Rows from block 3 of the text decoder of a small encoder-decoder audio transcriber, named by matrix and row number. Rows with one number belong to one neuron. Each number is 128 + 24 x the weight over its row's rms, rounded and kept within 0 to 255. All counts start at 0.
After each neuron's rows are labels from the 100 texts, of 14976, where the neuron reaches its highest value: "tokens" is the input token at the peak. Only what is clearly more common there than usual is listed. The data: read English sentences (LibriTTS-R). In brackets: how many of the 100, against the usual share in percent.
# fc1: MLP up (decoder.blocks.3.mlp.fc1.weight, 768x192), inputs 0-63
# fc2: MLP down (decoder.blocks.3.mlp.fc2.weight, 192x768, transposed), outputs 0-63

fc1.656 [134 159 107 106 108 157 178 162 176 136 101 142 155 111 117 139 147  84 113 132 131  79 137 133 137 109 111 121 132 151 124 117 130 146 118 151 126 102 135 154 135 108 132 137  69 120  83 114  89 134  89 109 140 138  91 113 106 142 144 175 104 161  99 108]
fc2.656 [ 73 144 133 119 159  92 140 149 137 122 128  90 115 154 130  90  92 116 138 123 133 146 131 118  89 139 122 149 152 148 108 137 157 133 145  92 104 121 120 145 106 122 104 125 122 136  90 180  99  94 132 149 145 105  81 143 101 100 147 162 142 111 108 128]
tokens: "sir" (8 vs 0.1); "so" (7 vs 0.3); "said" (7 vs 0.7)

fc1.33 [123 122 144 115 132 129 144 132 140 129  97 136 151 110 115 149 169 118 158 148 148 138 173 167 120 107 111 149  83  88 140 155 143 138 104 135 104 109 143 147 150 122 140 133 118  70 112 109 150 113 126 130 127  92  77 173 158 163 154 123 101 159 134 139]
fc2.33 [144 118 165 108 138 157 128 131 120 176 102 120 113 127 125 147 139 124 150 116 123 133 150 101 119 101 146 111 141 119 115 134  82 146 134 132 125 142 119  84 138  73 141  83 111 115 169 121 109 122  83 145 125 144 151 120 106 118 112  83 103 128 104 153]
tokens: "not" (27 vs 0.7); "don't" (15 vs 0.1); "have" (11 vs 0.5); "never" (8 vs 0.1)

fc1.122 [120 139 136 133 120 145 113 107 157 122  92 120 142 129 118  87 130  67 146 138 156 143 127 116 107 106 134 131 122 154 165 173 122 194 165 120  87 118 105 169 116 144 127 143 111 121 127 145 119 175 148  96 129 108 114  98 126 139 119 128 114 142  98 141]
fc2.122 [123 151 116 109 108 142 128 142 134 129 115 117 130  85 106 124 113  84 159 118 141 119  87 118 203 156 148 111 184 127 178 140 107 115  95 152 124 110 153 164 116 103 116 143 100 148 159 114 112 135  95 130 176 111 135 157 122 143  95  87 139 140 124 106]
tokens: "an" (13 vs 0.2)

fc1.416 [109 142 126  83 150 108 128 116 121 119  67 130 142 141  75 123 106 128 109 114 150 135 124  86 124 120 149 101 122  83 119 154 158 132 131 151 131 119 141 175  93 116 124 120 138 147 163 140 133 153 133  97 177 106 133 167 121 142 124 181 133 110 169  77]
fc2.416 [100 154  95  95 165 171 167 138 143  97 142 148 123  95 132  99 166 120 133 162  78  96 115 108 138 150 108 150 142 121 144 119 117 122 154 136  79 180 146 103 158 168 102 153 123  97 156 100  56 134 120 151 108 118 132 158  97 177 117 137 121 136 111 134]
tokens: "her" (13 vs 0.6); "the" (12 vs 4.7); "come" (9 vs 0.1)

fc1.52 [147 142 137  92 124 161 137 162 145 146  93 110 145  90 105 120 124 136  84 119 106 143 106 116 118  82 114 149 115 127 136 140 142 153  97 118 125 122 100 141 148 113 170  69 119 119 154 100 171 151 117 167 118 138 137 127 120 153 168 190 135 103 150 142]
fc2.52 [122 113 160 155 141 154 112  98 113 164  75 139 153 163 120 119 111 115 158 110 119 116 108 167 134 118 105 112 134 129 122 128 145 133 108 180 115 159 147 108 153  95 115 105  94 151 135 152 115 127  96 152 121 166 126 160 169 144  88 101  80  89 104 166]
tokens: "sir" (34 vs 0.1); "now" (7 vs 0.2)

fc1.278 [159 134 123 110 169 150 146 162 135 122  78 113 118  78  96 144 141 163 114 101 108 110 103 116 141 101  98  92 112 112 149 137 127 163  76 124 124 147 126 124 134  86 177 129 113 148 152  73 132 161 113 148 155 141 116 149 100 110 176 158 133 102 154 139]
fc2.278 [139  95 152 151 106 151 102 130 157  88 154 110 109 109 142 115 122 141 150 126 102 133  97 122 135 136 141 156 142 127 149 111  95 109 120 111 138 183 103 133 163 133 155 134 107 129 132 135 103 164 131 190  84 201 151 135 128 122 122  99 100 120 132 157]
tokens: "not" (25 vs 0.7); "you" (16 vs 1.2); "don't" (12 vs 0.1)

fc1.722 [100 115 103  99 116 103 130 152  99 132 110 117 115 155 118 117 166 154 116 112 125 163 129 169 114 157 137 150  77 157 153 112  88 125 113 152  95 109  85 107 146 129 157 132 142 104 151 127 158 120 157 155 113 146 132 142 135 147 147 142 127 171 137 153]
fc2.722 [102 135 131 152 124 147 112 176 155 145 130 119 124 114 142 118 173  96 169 116 133 127 106 139 109 133 144 187 116 150 117 102 163 120 150 131 140 142 114 148 120 142 122 129 125 132 171 129  88  93 172 103 109 130 163  64 104 153 132 103 145  97 153 122]
tokens: "not" (23 vs 0.7); "must" (21 vs 0.2); "always" (7 vs 0.1); "might" (7 vs 0.1)

fc1.421 [165 142 132  72 146  75 123  73 163  67 110 181 103 125 142 129 124  86 158 141 114 130 133  98 157 129 118 119 144 153 139 138 114 118 126 136 124 121 106 143 149  96  98  92 136 150 133 138 127 160 142 155 166 114 127 113 183 118  90 129 112 133 111  82]
fc2.421 [129 158 177 108 139 127 123 111 130  79 128 128 149 117 118 129 127 111 148 123 126  95 153  99 170 137 140 128 173  89 113 117 105 119 136 127 120 109 133 130 154 119 120 120 124 176 153  98 117 136 102 137 161 130 176 165 139 132  95  91 132  98 112  77]
tokens: "her" (48 vs 0.6); "their" (30 vs 0.2)

fc1.637 [124 145 114 118 102 144 194 142 135 156 153  87  98  73 138 156 103 106 115  90 110  95 142 127 170 142 115  78 139 134 115 116 128 100 111 142 126 136 119 101 102 107 113 104 104 140 176 124 107 144 108 127 161 157  86  93 104 106 171 132  98 133 114 141]
fc2.637 [162 110 127 103 116 118 140 124 108 158 154 154 140 128 130 127 111 161 151 118 142 129 140 137  92 103 138 192 151 142 161 110 119 157 153 102 163 137 149  88  76  99  97 174 119 131 105 136 144 135  94 119 111  90 135 130  96 118 127  86 150 111 122 120]
tokens: "one" (17 vs 0.3); "time" (11 vs 0.2); "man" (11 vs 0.2); "not" (8 vs 0.7)

fc1.154 [129 102 139  88 135 128 106  94 104 103 140 135 124 127  95 136 117 123 135 124 114 150 140 133 132 141 139 127 108 102 128 124 104 126 123 115 139 131 139  97 136  58 160 161 119  84 168 121 110 122  85  97 118 135 135 167 102 118 157 149 101 125  68 144]
fc2.154 [172 146 100  68 135 163 173 102 100 120 182 128 125 104 104 125 110 171 133 146 125 116 134 121 133 140 181 119 145 156 122 114  80 105 143 122 161 151 133 119 138 129 111 190 137 135 138  93 110 111 113 151 119  98 126 120 110 157 111 126 148 152 158 142]
tokens: "not" (33 vs 0.7); "that's" (7 vs 0); "i'm" (7 vs 0.1)

fc1.212 [100 151  99 149  88 151 127  99 151 165 152 112 146 103 128 121 158 109 161 139 113 133 108  99 172 144 128 144 124 115 148 140 138 163 143  94  92 121 120 100 109 154 163 124 104 125 144  90 162 132 123  76 149  99  79 148 100 134 157 110  84 166 141 139]
fc2.212 [106 109 143 122 137 122 120 152 192 156 113 114 123 104 191 140 122 122 118  79  93 128 130 114  98  96 147 152 102 135 159 168  84 140 136 137 114  92 108 121 123 109 140 113 101  99 124 118 100 126 142 101 158 172 140 113 166 140 146 102  96 150 173 145]
tokens: "an" (15 vs 0.2); "the" (14 vs 4.7)

fc1.193 [149 132 119 130 166 128  85  87 107 109 103 141 106 112 112 137 102 121 120  96 135 133 153 134 122 173 134 121 115 114  95 144 184 134  91 167 123  90 157 175 111 123 108 134 125 151 160 115 134 124 141 136 151 101 104 150  76  60 123 123 120 111 133  83]
fc2.193 [101 153 130 119 114 129  89  86 136 109 161 134 150 135 141 110  97 119 159 134 125 123 102 114 135 161 123 127 110  98 170 106 135  81 130 108 129 125 179 148 118 152 140 106 150 123 165 164 140 144 125 136  93  96 126 157 138 166 142  79 111 123 139 128]
tokens: "one" (12 vs 0.3); "in" (11 vs 1.2)

fc1.119 [137 166 103  91 104 130 114  96 140 115  98 107 115  83 128  79  94 100 143  79 131 118 134 123  89 121 137 112 126 158 123 136 162 150 161 118 155 143 133 137 128 134 123 139 108  89 171 138 174 146 104 118 158 131 153 135 131  90 131 153 150 156 120 119]
fc2.119 [151 157 139 101 117 131 140 106 118  91 111 178 130  83 169  57 164 136 120 143 142  99 111 142 121 102 117 133 148 173 113  88 110 111 138 171 151 199 114  90 138 150 136 160 158 141 112 129 127  84 134 106 113 116 120 118 138 138  86 142 124 145 163 131]
tokens: "an" (14 vs 0.2); "find" (8 vs 0.1); "upon" (7 vs 0.1)

fc1.95 [108 144 108  72 117 140 152 109 155 102 125  87 138  90  91 118  98 136 128  63 112  95 117 152 118 121 141  83 144 130 147 209 131 157 117 118 114 149 130 111 138 127 141 143  60 102 104 136 128 160 130 166 128 107  87 126  98 152 138 160 108 148 165 116]
fc2.95 [104 142  99 140 106  89 115 116 179 148 121 114 165 105 157 148 133 131 169 126 115 112 113 117 152 154 114  76 142 119 122 141 143 175 136 120 104 126 113 142 135  97  96 114 117 129 109 148 140  90 152 158 116 138 144 141 121 112 146 134 117  97 126 134]
tokens: "an" (27 vs 0.2); "sir" (13 vs 0.1)

fc1.343 [143 122 140 104 138  93 112  92 149  95 101 144 107 107 125 160 109 118 106 115 158  89 147  97 151 104 163 148 120 134 136 134 118 134  74 101 131 141 136 155 157 116 114 119 121 123 144 121 156 152 141 135 113 107  93 154 159 103 118 160 120 188 146 130]
fc2.343 [123 133 157 124 126 132 155 127 156 111 155 120 130  86 170 136 132 119 143 138 117  93 134 124 143 133 101 108 178 117 103 100  69 136 109 157 151 153 107  82 139 142 145 128 116 163 172 156  90 122 138 164 142 132 123 165 127 174 122 140  95 110 114  80]
tokens: "her" (86 vs 0.6)

fc1.526 [105 164 142 104 109 157 155 148 155 118 134  97  93 108  87 147 129 138  88  50 125 102 123  88 158 102 127  99 111 125 112 106 134 159 111 133  76 100 114 103 119 158 102 107 115 160 125 117 133 143  99  93 167 142 138 112 118 196 128 151 158 178 186 133]
fc2.526 [ 99 107 110 161 140 134 141 178 153 148 135 132 137 143 136 135 138  95 162 134 100 135 172 130 148 145  60 169 126 151  85 107 152 157 157  98 124 143 114 141 126 114  70 142 186 198 122 157 113  76 122 103 144 147 113 114 110 123 165 123 113 149 138 131]
tokens: "sir" (10 vs 0.1); "'" (9 vs 0.7); "now" (8 vs 0.2); "have" (8 vs 0.5)

fc1.707 [151 107 102 117 147 151 158 123 143 161 124 106 120 117 105 164  92 145  93 103 127 126 132 163 146 117 110 111 155 101 117 114  81 118 129 186 126 105 116 117 102 126 101 118  81 130 136 108 104 118 155 158 144 120 142  92 103 121 120 146 121 139  99  82]
fc2.707 [157 121 133 145 102  98 137 121 129  93 136 101 139 130 152 120  93 111 107 111 174 141  79 140  98  92 151  96 126 101 103 164 168 158 131 111 155 119 124 154  99  99 123 110 147 106 141 137 137 148 117 116 161 110 116 141  91  98 152 123 143 128 128 110]
tokens: "not" (22 vs 0.7); "i" (15 vs 1.8); "then" (8 vs 0.2)

fc1.609 [124 171  90 121 132 134 125  87 141 153 100 126  80  97 134 125 160 144  97 115 150  94 165 100 145  92 140 132 149 106 167 179 106 137 100 167 117 133 129 186 127 109  74 143 122 155 119  82 144 133 120 155 125 113 118 118 142 156 100 112 134 139 170 104]
fc2.609 [148 116 123 142 119 115 138 142  78 116 124 111 136 167 117 153 108  96 147 132 132 163 159 106 124 116 152 146 168 114 104 141  61 152 105 167 104  77 123 120 124 130 127 133 154  92 135 118 183 113  92 109 139 135 164 155 161 123 107 110 135 111 125  68]
tokens: "her" (32 vs 0.6); "in" (10 vs 1.2); "i" (9 vs 1.8)

fc1.344 [131 128  98 111 108  91 157  91 105 114 129 116  99 124 141 129 146 139 134 114 134 144 158 120 135 174 162 123 113 127 168 165 121  99 126 160  86 120 129 184 112  99 152 130 132 144 151 127 159 149 158 137 121 142  76 143 120 106 137 146 127 154 154 115]
fc2.344 [166 143 154 139 146 145  94 156 137 141 156 138 121 100 117 148 158 131 160 173 121 108 112 127 180 183 103 141 161 133 108 143  46 144 117  81 127 126 142 130 163 153 165 155 131 160 141 131 114  81 105 133 100 116 131 163 100 155 127  87 102 112 142 133]
tokens: "her" (18 vs 0.6)

fc1.161 [139 158 157  81  82  58 115 131 118 145 100 131 103  92 145 154 124  86 104 134 129 101 123  92 140 101  88 149 124 112 146 120 135 139 132 161 147 130  72 117 109 125 153 137 159  89 106  62 183 123 115 126 190 110 109 124 135 144 123  86 159 131 134 122]
fc2.161 [133 102  81 136  94 102 131 133 119 153 140 171 147 149 177 137 107 128  89 116 151 157 104 111 107  68 142  95 124 107  92  73 125 124 153 142 153 120  99 109 139 140 104 140 161 120 107 129 141 128 161 119 155 149 173 124 164 142 163 143 113 137  99  79]
tokens: "her" (25 vs 0.6); "my" (14 vs 0.5)

fc1.68 [154 113 134  92 127 135 131 138 108  77  77 109 130 137  85 104  88 126 136 137 117 155 101 170 123  84 136  91  98 104 130 139 128 141 116 130 120 115 166 124 152 138 102 123 111 115 130  99 101 182 138 156 137 136  51 128  96 130 137 168  89 122  95 129]
fc2.68 [144 130  99 111 128  99 146 111 140 117 163 117 126 127 179 154 149 111  83 176 161 175  50 121 123 133 166 145 128 121 138 118 121 110 111 116 141 118 163 143 101 150  92 127 114 131 103 156 123 181 147 175 105 151 122 127 140 120 138  57 120 102 146 116]
tokens: "i" (50 vs 1.8)

fc1.97 [114 120  95 111 161 164 148 112 121 131 104 160 124 116 123 139 134  99 149 138  83 109 177 129 122 114  93 110 122  76 135 121 134 103 120 187 107 116 136 146  88 183 136 160  70 167 141 123 114 138 118 115 157 133 131 130 121 124 125 142 120 133  95 152]
fc2.97 [154  97 155  96 118  94 157 173 142 170  87 120 107  90 126 166 172  98 133 144 138 162 126 108 123  98 108 138 102 144  79 124 149 143  86 116  91 128  98 125  93 148 109 143 107 136 103 120 117 164 142 130  94 135 115  96 115 122 129 115 127 117  99 144]
tokens: "one" (16 vs 0.3); "nothing" (11 vs 0.1); "what" (8 vs 0.3)