From a checkpoint of a small encoder-decoder audio transcriber: 8.24M parameters, batches of 128.
Rows from block 2 of the text decoder of a small encoder-decoder audio transcriber, named by matrix and row number. Rows with one number belong to one neuron. Each number is 200 + 40 x the weight over its row's rms, rounded and kept within 0 to 999. All counts start at 0.
After each neuron's rows are labels from the 100 texts, of 14976, where the neuron reaches its highest value: "fires on" is the input token at the peak. Only what is clearly more common there than usual is listed. The data: read English sentences (LibriTTS-R). In brackets: how many of the 100.
# fc1: MLP up (decoder.blocks.2.mlp.fc1.weight, 768x192), inputs 0-38
# fc2: MLP down (decoder.blocks.2.mlp.fc2.weight, 192x768, transposed), outputs 0-38

fc1.362,215,214,139,179,145,157,182,251,247,243,169,179,165,203,220,120,184,228,191,159,191,245,211,159,233,219,141,257,226,222,291,213,166,149,181,150,216,193,200
fc2.362,240,153,213,137,177,210,116,212,200,175,226,210,194,156,209,116,109,196,222,183,170,205,204,196,223,239,174,201,285,138,220,220,142,176,327,258,117,249,152
fires on: "said" (13); "know" (10)

fc1.721,160,185,279,207,165,202,173,172,178,179,140,197,167,230,126,228,172,233,217,226,203,177,174,163,244,215,169,211,188,150,180,196,177,280,183,298,172,150,171
fc2.721,187,220,213,212,207,146,172,297,226,253,202,177,191,186,369,182,181,153,197,270,174,188,154,151,223,232,145,274,219,175,258,224,142,225,215,219,235,185,174
fires on: "you" (92)

fc1.29,207,212,230,117,178,185,157,223,222,253,234,242,190,164,248,145,195,187,163,177,168,259,232,159,280,198,235,324,222,237,210,194,104,205,166,192,190,171,137
fc2.29,238,163,205,253,247,216,263,196,185,223,191,158,132,172,233,205,250,250,211,145,180,132,54,212,166,234,231,173,202,163,179,194,247,214,138,179,258,238,237
fires on: "said" (10); "asked" (9); "us" (8); "of" (8)

fc1.468,201,216,241,204,176,207,135,230,170,252,236,191,172,163,193,183,198,214,180,228,213,293,242,239,221,218,181,301,152,242,162,137,102,163,243,202,164,157,131
fc2.468,220,183,134,215,252,223,300,178,174,180,173,212,190,126,222,210,205,220,137,227,120,161,230,186,243,179,160,171,246,194,192,149,260,232,207,241,205,198,238
fires on: "about" (7)

fc1.364,210,271,196,123,186,190,153,218,182,209,141,228,189,225,116,228,257,182,207,170,188,167,247,216,250,189,228,303,167,173,272,221,121,184,166,250,179,172,160
fc2.364,214,258,199,150,163,231,255,223,164,144,207,146,202,119,205,183,160,193,171,147,201,175,214,141,240,210,196,202,194,224,161,193,173,134,242,188,236,187,161
fires on: "about" (41); "let" (7)

fc1.48,148,233,231,242,283,227,239,162,228,157,194,137,262,224,122,156,185,230,195,178,219,234,220,171,216,231,165,152,203,194,212,198,184,198,278,189,155,200,213
fc2.48,186,191,194,218,137,160,149,214,238,156,174,164,281,218,149,219,221,214,208,237,263,180,194,153,234,184,292,232,262,195,214,187,150,194,279,133,198,158,197
fires on: "the" (86); "that" (12)

fc1.354,175,254,191,133,202,255,182,254,242,242,162,184,179,157,163,204,210,231,115,262,207,184,220,261,263,196,184,263,199,220,193,221,211,189,215,283,145,180,163
fc2.354,193,228,245,142,133,258,204,225,210,242,207,242,229,256,165,216,160,110,164,232,214,176,235,293,209,201,291,156,247,194,218,142,205,192,256,294,201,257,222
fires on: "you" (31); "he" (20); "we" (7)

fc1.368,272,263,242,123,229,153,171,122,210,165,239,247,94,152,191,251,263,238,165,159,220,169,208,208,238,264,205,160,200,275,179,180,182,223,221,167,206,183,138
fc2.368,248,201,206,186,199,155,161,167,237,243,182,260,137,191,181,124,165,252,196,223,208,157,177,107,213,169,201,142,256,151,213,165,188,199,197,193,259,186,225
fires on: "a" (65); "as" (9); "you" (7)

fc1.747,216,187,181,150,143,212,173,188,189,178,177,202,291,207,193,169,175,138,140,183,195,262,258,229,229,210,258,241,229,185,252,219,182,137,163,234,200,222,171
fc2.747,237,252,184,266,245,146,184,239,177,241,219,172,160,153,267,214,244,207,173,196,195,87,155,161,209,276,130,191,202,157,214,168,207,273,257,183,244,243,174
fires on: "said" (20); "thought" (9); "dear" (7)

fc1.310,215,207,137,237,208,160,186,219,215,264,159,228,180,175,198,226,247,209,253,199,157,176,217,225,186,179,117,230,199,238,215,226,267,246,121,149,235,199,168
fc2.310,289,193,188,236,176,237,102,206,158,197,156,315,193,279,189,219,188,162,231,180,180,206,165,208,202,179,192,137,232,214,148,135,184,154,218,271,237,175,272
fires on: "who" (38); "it" (21); "she" (15); "he" (8)

fc1.463,181,325,238,192,169,188,125,257,225,171,168,229,249,180,215,240,183,71,143,218,172,208,215,172,199,128,66,212,191,249,224,231,212,150,247,234,170,183,214
fc2.463,162,141,215,216,203,214,162,191,219,251,179,152,213,198,230,215,234,177,149,319,171,150,221,215,199,129,195,129,225,183,207,192,229,228,246,169,205,257,191
fires on: "said" (51)

fc1.716,195,289,243,144,142,183,201,144,204,172,218,147,261,165,136,204,270,141,137,211,267,226,314,199,244,202,234,242,139,252,168,129,188,194,259,197,202,188,228
fc2.716,153,180,197,211,272,214,190,191,195,165,225,239,96,184,188,205,148,255,224,193,266,203,173,173,209,212,139,150,220,160,154,165,218,201,200,250,211,207,169
fires on: "the" (45); "a" (13); "good" (8); "to" (7)

fc1.507,196,249,210,248,192,218,166,204,167,215,142,192,236,228,194,220,241,103,236,200,256,153,270,225,236,187,157,211,139,204,232,284,201,203,254,231,142,173,212
fc2.507,240,194,155,212,230,245,272,214,155,153,130,186,209,239,209,236,220,221,197,204,251,188,192,175,244,181,192,211,187,157,157,218,169,244,210,233,184,232,158
fires on: "a" (20)

fc1.233,245,224,189,221,202,168,148,187,244,225,148,158,206,235,173,144,244,241,238,186,199,222,229,265,283,175,262,256,179,212,231,236,206,222,120,233,213,139,177
fc2.233,236,234,224,231,150,154,209,269,171,197,183,202,212,165,219,202,255,143,183,201,179,126,257,227,168,167,93,198,164,175,186,217,196,212,250,231,191,335,206
fires on: "the" (51); "as" (10)

fc1.700,179,224,236,200,208,189,251,232,185,161,92,187,221,200,166,189,168,184,200,254,241,186,236,213,245,198,126,208,178,217,207,235,199,235,236,240,190,219,103
fc2.700,215,213,256,161,230,193,200,213,170,153,138,163,250,188,260,172,213,281,175,197,179,171,246,164,222,133,232,167,203,190,216,150,268,189,194,204,236,257,194
fires on: "a" (100)

fc1.132,222,280,277,170,241,184,215,96,178,177,183,185,164,188,220,304,160,116,224,130,210,223,222,190,201,143,187,149,162,238,215,212,250,159,213,160,190,253,215
fc2.132,184,151,187,252,167,212,230,196,112,193,231,228,130,227,204,191,200,294,203,183,162,148,159,200,202,130,239,165,217,122,114,218,231,198,163,196,172,218,152
fires on: "said" (26); "him" (22)

fc1.326,162,280,189,205,246,139,152,198,197,240,130,172,150,220,173,156,169,209,119,185,226,229,241,223,219,201,157,200,191,270,258,163,225,162,167,259,207,216,158
fc2.326,166,205,248,124,183,241,162,148,137,206,185,158,187,159,219,112,233,205,155,190,188,210,241,176,191,145,215,225,194,197,189,143,171,217,178,280,218,231,122
fires on: "the" (10); "cut" (7)

fc1.600,188,220,189,232,261,207,199,184,115,246,148,156,185,199,179,218,264,243,220,257,283,176,193,261,211,183,165,220,185,190,168,227,211,221,193,217,180,270,226
fc2.600,149,195,261,158,267,190,204,210,201,239,207,233,196,166,179,170,125,195,180,209,192,165,255,206,228,152,137,152,276,189,183,185,172,202,242,182,215,150,188
fires on: "you" (64); "it" (30)

fc1.579,189,275,243,194,272,227,238,191,171,220,218,222,211,223,191,158,223,217,203,157,170,227,199,151,203,224,182,218,165,121,247,295,184,195,285,217,112,202,243
fc2.579,225,237,201,254,205,203,221,214,206,170,121,226,176,186,172,224,251,205,159,199,258,147,227,144,184,227,186,244,123,188,174,234,250,257,240,180,184,288,234
fires on: "then" (8)

fc1.230,202,237,205,206,209,190,139,193,202,174,163,147,197,222,158,130,130,235,192,135,160,181,252,266,225,185,131,191,256,214,218,290,186,138,181,268,247,172,173
fc2.230,169,183,162,112,182,191,170,234,249,173,131,162,196,181,234,136,245,236,228,228,259,209,159,187,182,159,208,171,172,191,253,218,184,195,254,254,171,219,216
fires on: "the" (95)

fc1.123,232,172,247,107,221,187,228,203,196,168,159,237,158,192,218,225,181,214,218,196,233,212,256,211,231,118,170,263,185,164,219,252,159,216,192,237,185,200,200
fc2.123,122,203,128,133,209,226,244,211,235,181,200,151,246,185,237,203,138,178,218,244,220,226,204,256,183,233,260,185,224,183,151,250,235,182,257,179,212,234,195
fires on: "you" (71)

fc1.14,237,234,201,240,167,174,191,250,191,216,111,226,262,171,161,190,201,144,98,277,216,198,176,277,195,189,164,217,132,173,186,186,217,225,204,214,114,204,162
fc2.14,203,206,196,256,151,214,227,176,204,250,146,204,179,217,293,206,163,228,56,140,207,183,143,212,207,172,286,192,229,177,190,167,212,211,167,241,315,254,182
fires on: "you" (51); "he" (22); "i" (13)

fc1.181,147,248,211,176,143,202,188,211,190,215,225,147,201,198,204,154,190,166,116,91,251,219,206,155,223,175,260,284,198,206,191,188,202,157,176,178,160,147,189
fc2.181,198,239,191,272,259,222,205,217,203,189,260,219,164,195,233,46,256,244,209,142,215,152,170,215,143,225,245,251,141,254,246,196,175,219,212,213,199,216,232
fires on: "said" (22); "<end>" (16); "and" (8)

fc1.491,223,169,248,168,168,200,179,149,181,195,228,207,165,178,193,266,165,188,243,135,202,180,198,175,150,142,187,179,161,142,219,230,129,202,276,243,176,237,211
fc2.491,229,223,153,215,177,207,220,141,175,205,203,203,173,132,187,195,219,267,222,221,247,144,242,206,183,235,125,217,189,214,176,180,197,216,174,172,191,264,232
fires on: "never" (22); "ever" (12); "rather" (7); "really" (7)

fc1.4,212,249,175,197,200,176,195,192,204,234,213,151,177,204,198,162,100,211,195,253,162,234,200,192,181,225,187,296,196,232,267,171,133,146,251,246,142,211,192
fc2.4,195,246,215,220,244,136,178,191,146,159,179,246,181,180,185,121,204,247,135,179,115,216,230,174,207,215,126,161,181,259,179,155,225,223,219,204,196,336,200
fires on: "about" (14)

fc1.631,223,192,198,111,161,217,153,169,172,193,211,283,255,178,235,231,200,190,120,134,203,174,228,195,211,160,230,269,244,221,258,209,219,187,207,256,192,164,112
fc2.631,231,231,218,152,221,114,202,161,167,253,263,77,186,148,205,203,183,191,182,182,232,159,170,186,142,245,128,260,184,192,149,219,238,224,228,103,276,184,188
fires on: "said" (46); "where" (14); "cried" (12); "how" (7)

fc1.655,213,265,201,159,193,220,213,91,223,270,226,182,173,213,175,152,165,191,240,79,173,159,213,189,225,239,199,175,214,141,172,209,277,227,207,157,211,159,175
fc2.655,177,221,246,188,220,251,223,193,166,248,183,210,256,204,185,91,213,231,159,199,241,188,268,230,157,174,215,189,174,134,159,146,203,202,137,216,212,325,172
fires on: "then" (17); "if" (12); "them" (11); "but" (8)

fc1.195,158,183,269,230,221,124,142,149,157,198,138,251,213,169,170,169,243,239,158,190,181,148,174,159,214,228,162,186,198,165,171,234,213,237,239,218,183,178,193
fc2.195,223,184,214,314,129,103,197,153,187,248,227,140,178,201,298,256,220,176,204,212,232,176,147,169,290,255,142,210,263,114,186,125,197,232,210,206,216,194,175
fires on: "you" (70)

fc1.743,227,201,284,177,216,221,213,207,193,157,218,202,256,206,82,208,197,218,256,178,198,205,259,239,207,135,237,184,101,146,176,196,269,162,177,222,107,195,204
fc2.743,185,129,207,186,208,172,162,277,249,232,242,217,169,182,225,234,250,224,134,227,262,200,182,232,143,110,178,203,142,171,149,200,241,242,197,143,182,160,131
fires on: "never" (25); "our" (7)

fc1.545,203,274,257,161,165,210,185,210,174,194,251,108,207,172,173,166,177,116,123,201,149,224,279,239,236,219,191,201,111,170,186,176,148,139,244,199,167,231,153
fc2.545,223,203,226,208,230,262,140,192,249,185,120,239,161,220,249,213,228,196,185,122,149,229,253,290,196,159,204,125,229,243,232,188,255,209,260,216,206,220,246
fires on: "the" (71)

fc1.248,175,199,161,206,207,226,177,245,139,200,166,144,201,175,155,193,168,205,185,221,220,267,183,163,183,124,183,259,187,190,227,184,243,165,171,221,161,141,159
fc2.248,247,211,143,161,234,172,205,186,128,135,235,165,244,195,173,246,143,231,178,227,251,249,207,266,179,210,166,239,222,262,196,182,200,224,212,121,168,177,227
fires on: "about" (32)

fc1.314,249,192,152,191,198,233,227,103,171,171,191,196,196,242,169,180,216,227,145,181,212,226,244,220,246,215,185,190,195,158,228,186,132,202,255,258,132,203,183
fc2.314,159,204,245,151,129,166,110,207,200,227,210,163,218,230,142,77,243,191,161,184,158,214,178,167,278,163,224,272,173,212,139,166,293,208,233,229,188,243,234
fires on: "the" (19); "that" (15); "then" (11); "any" (9)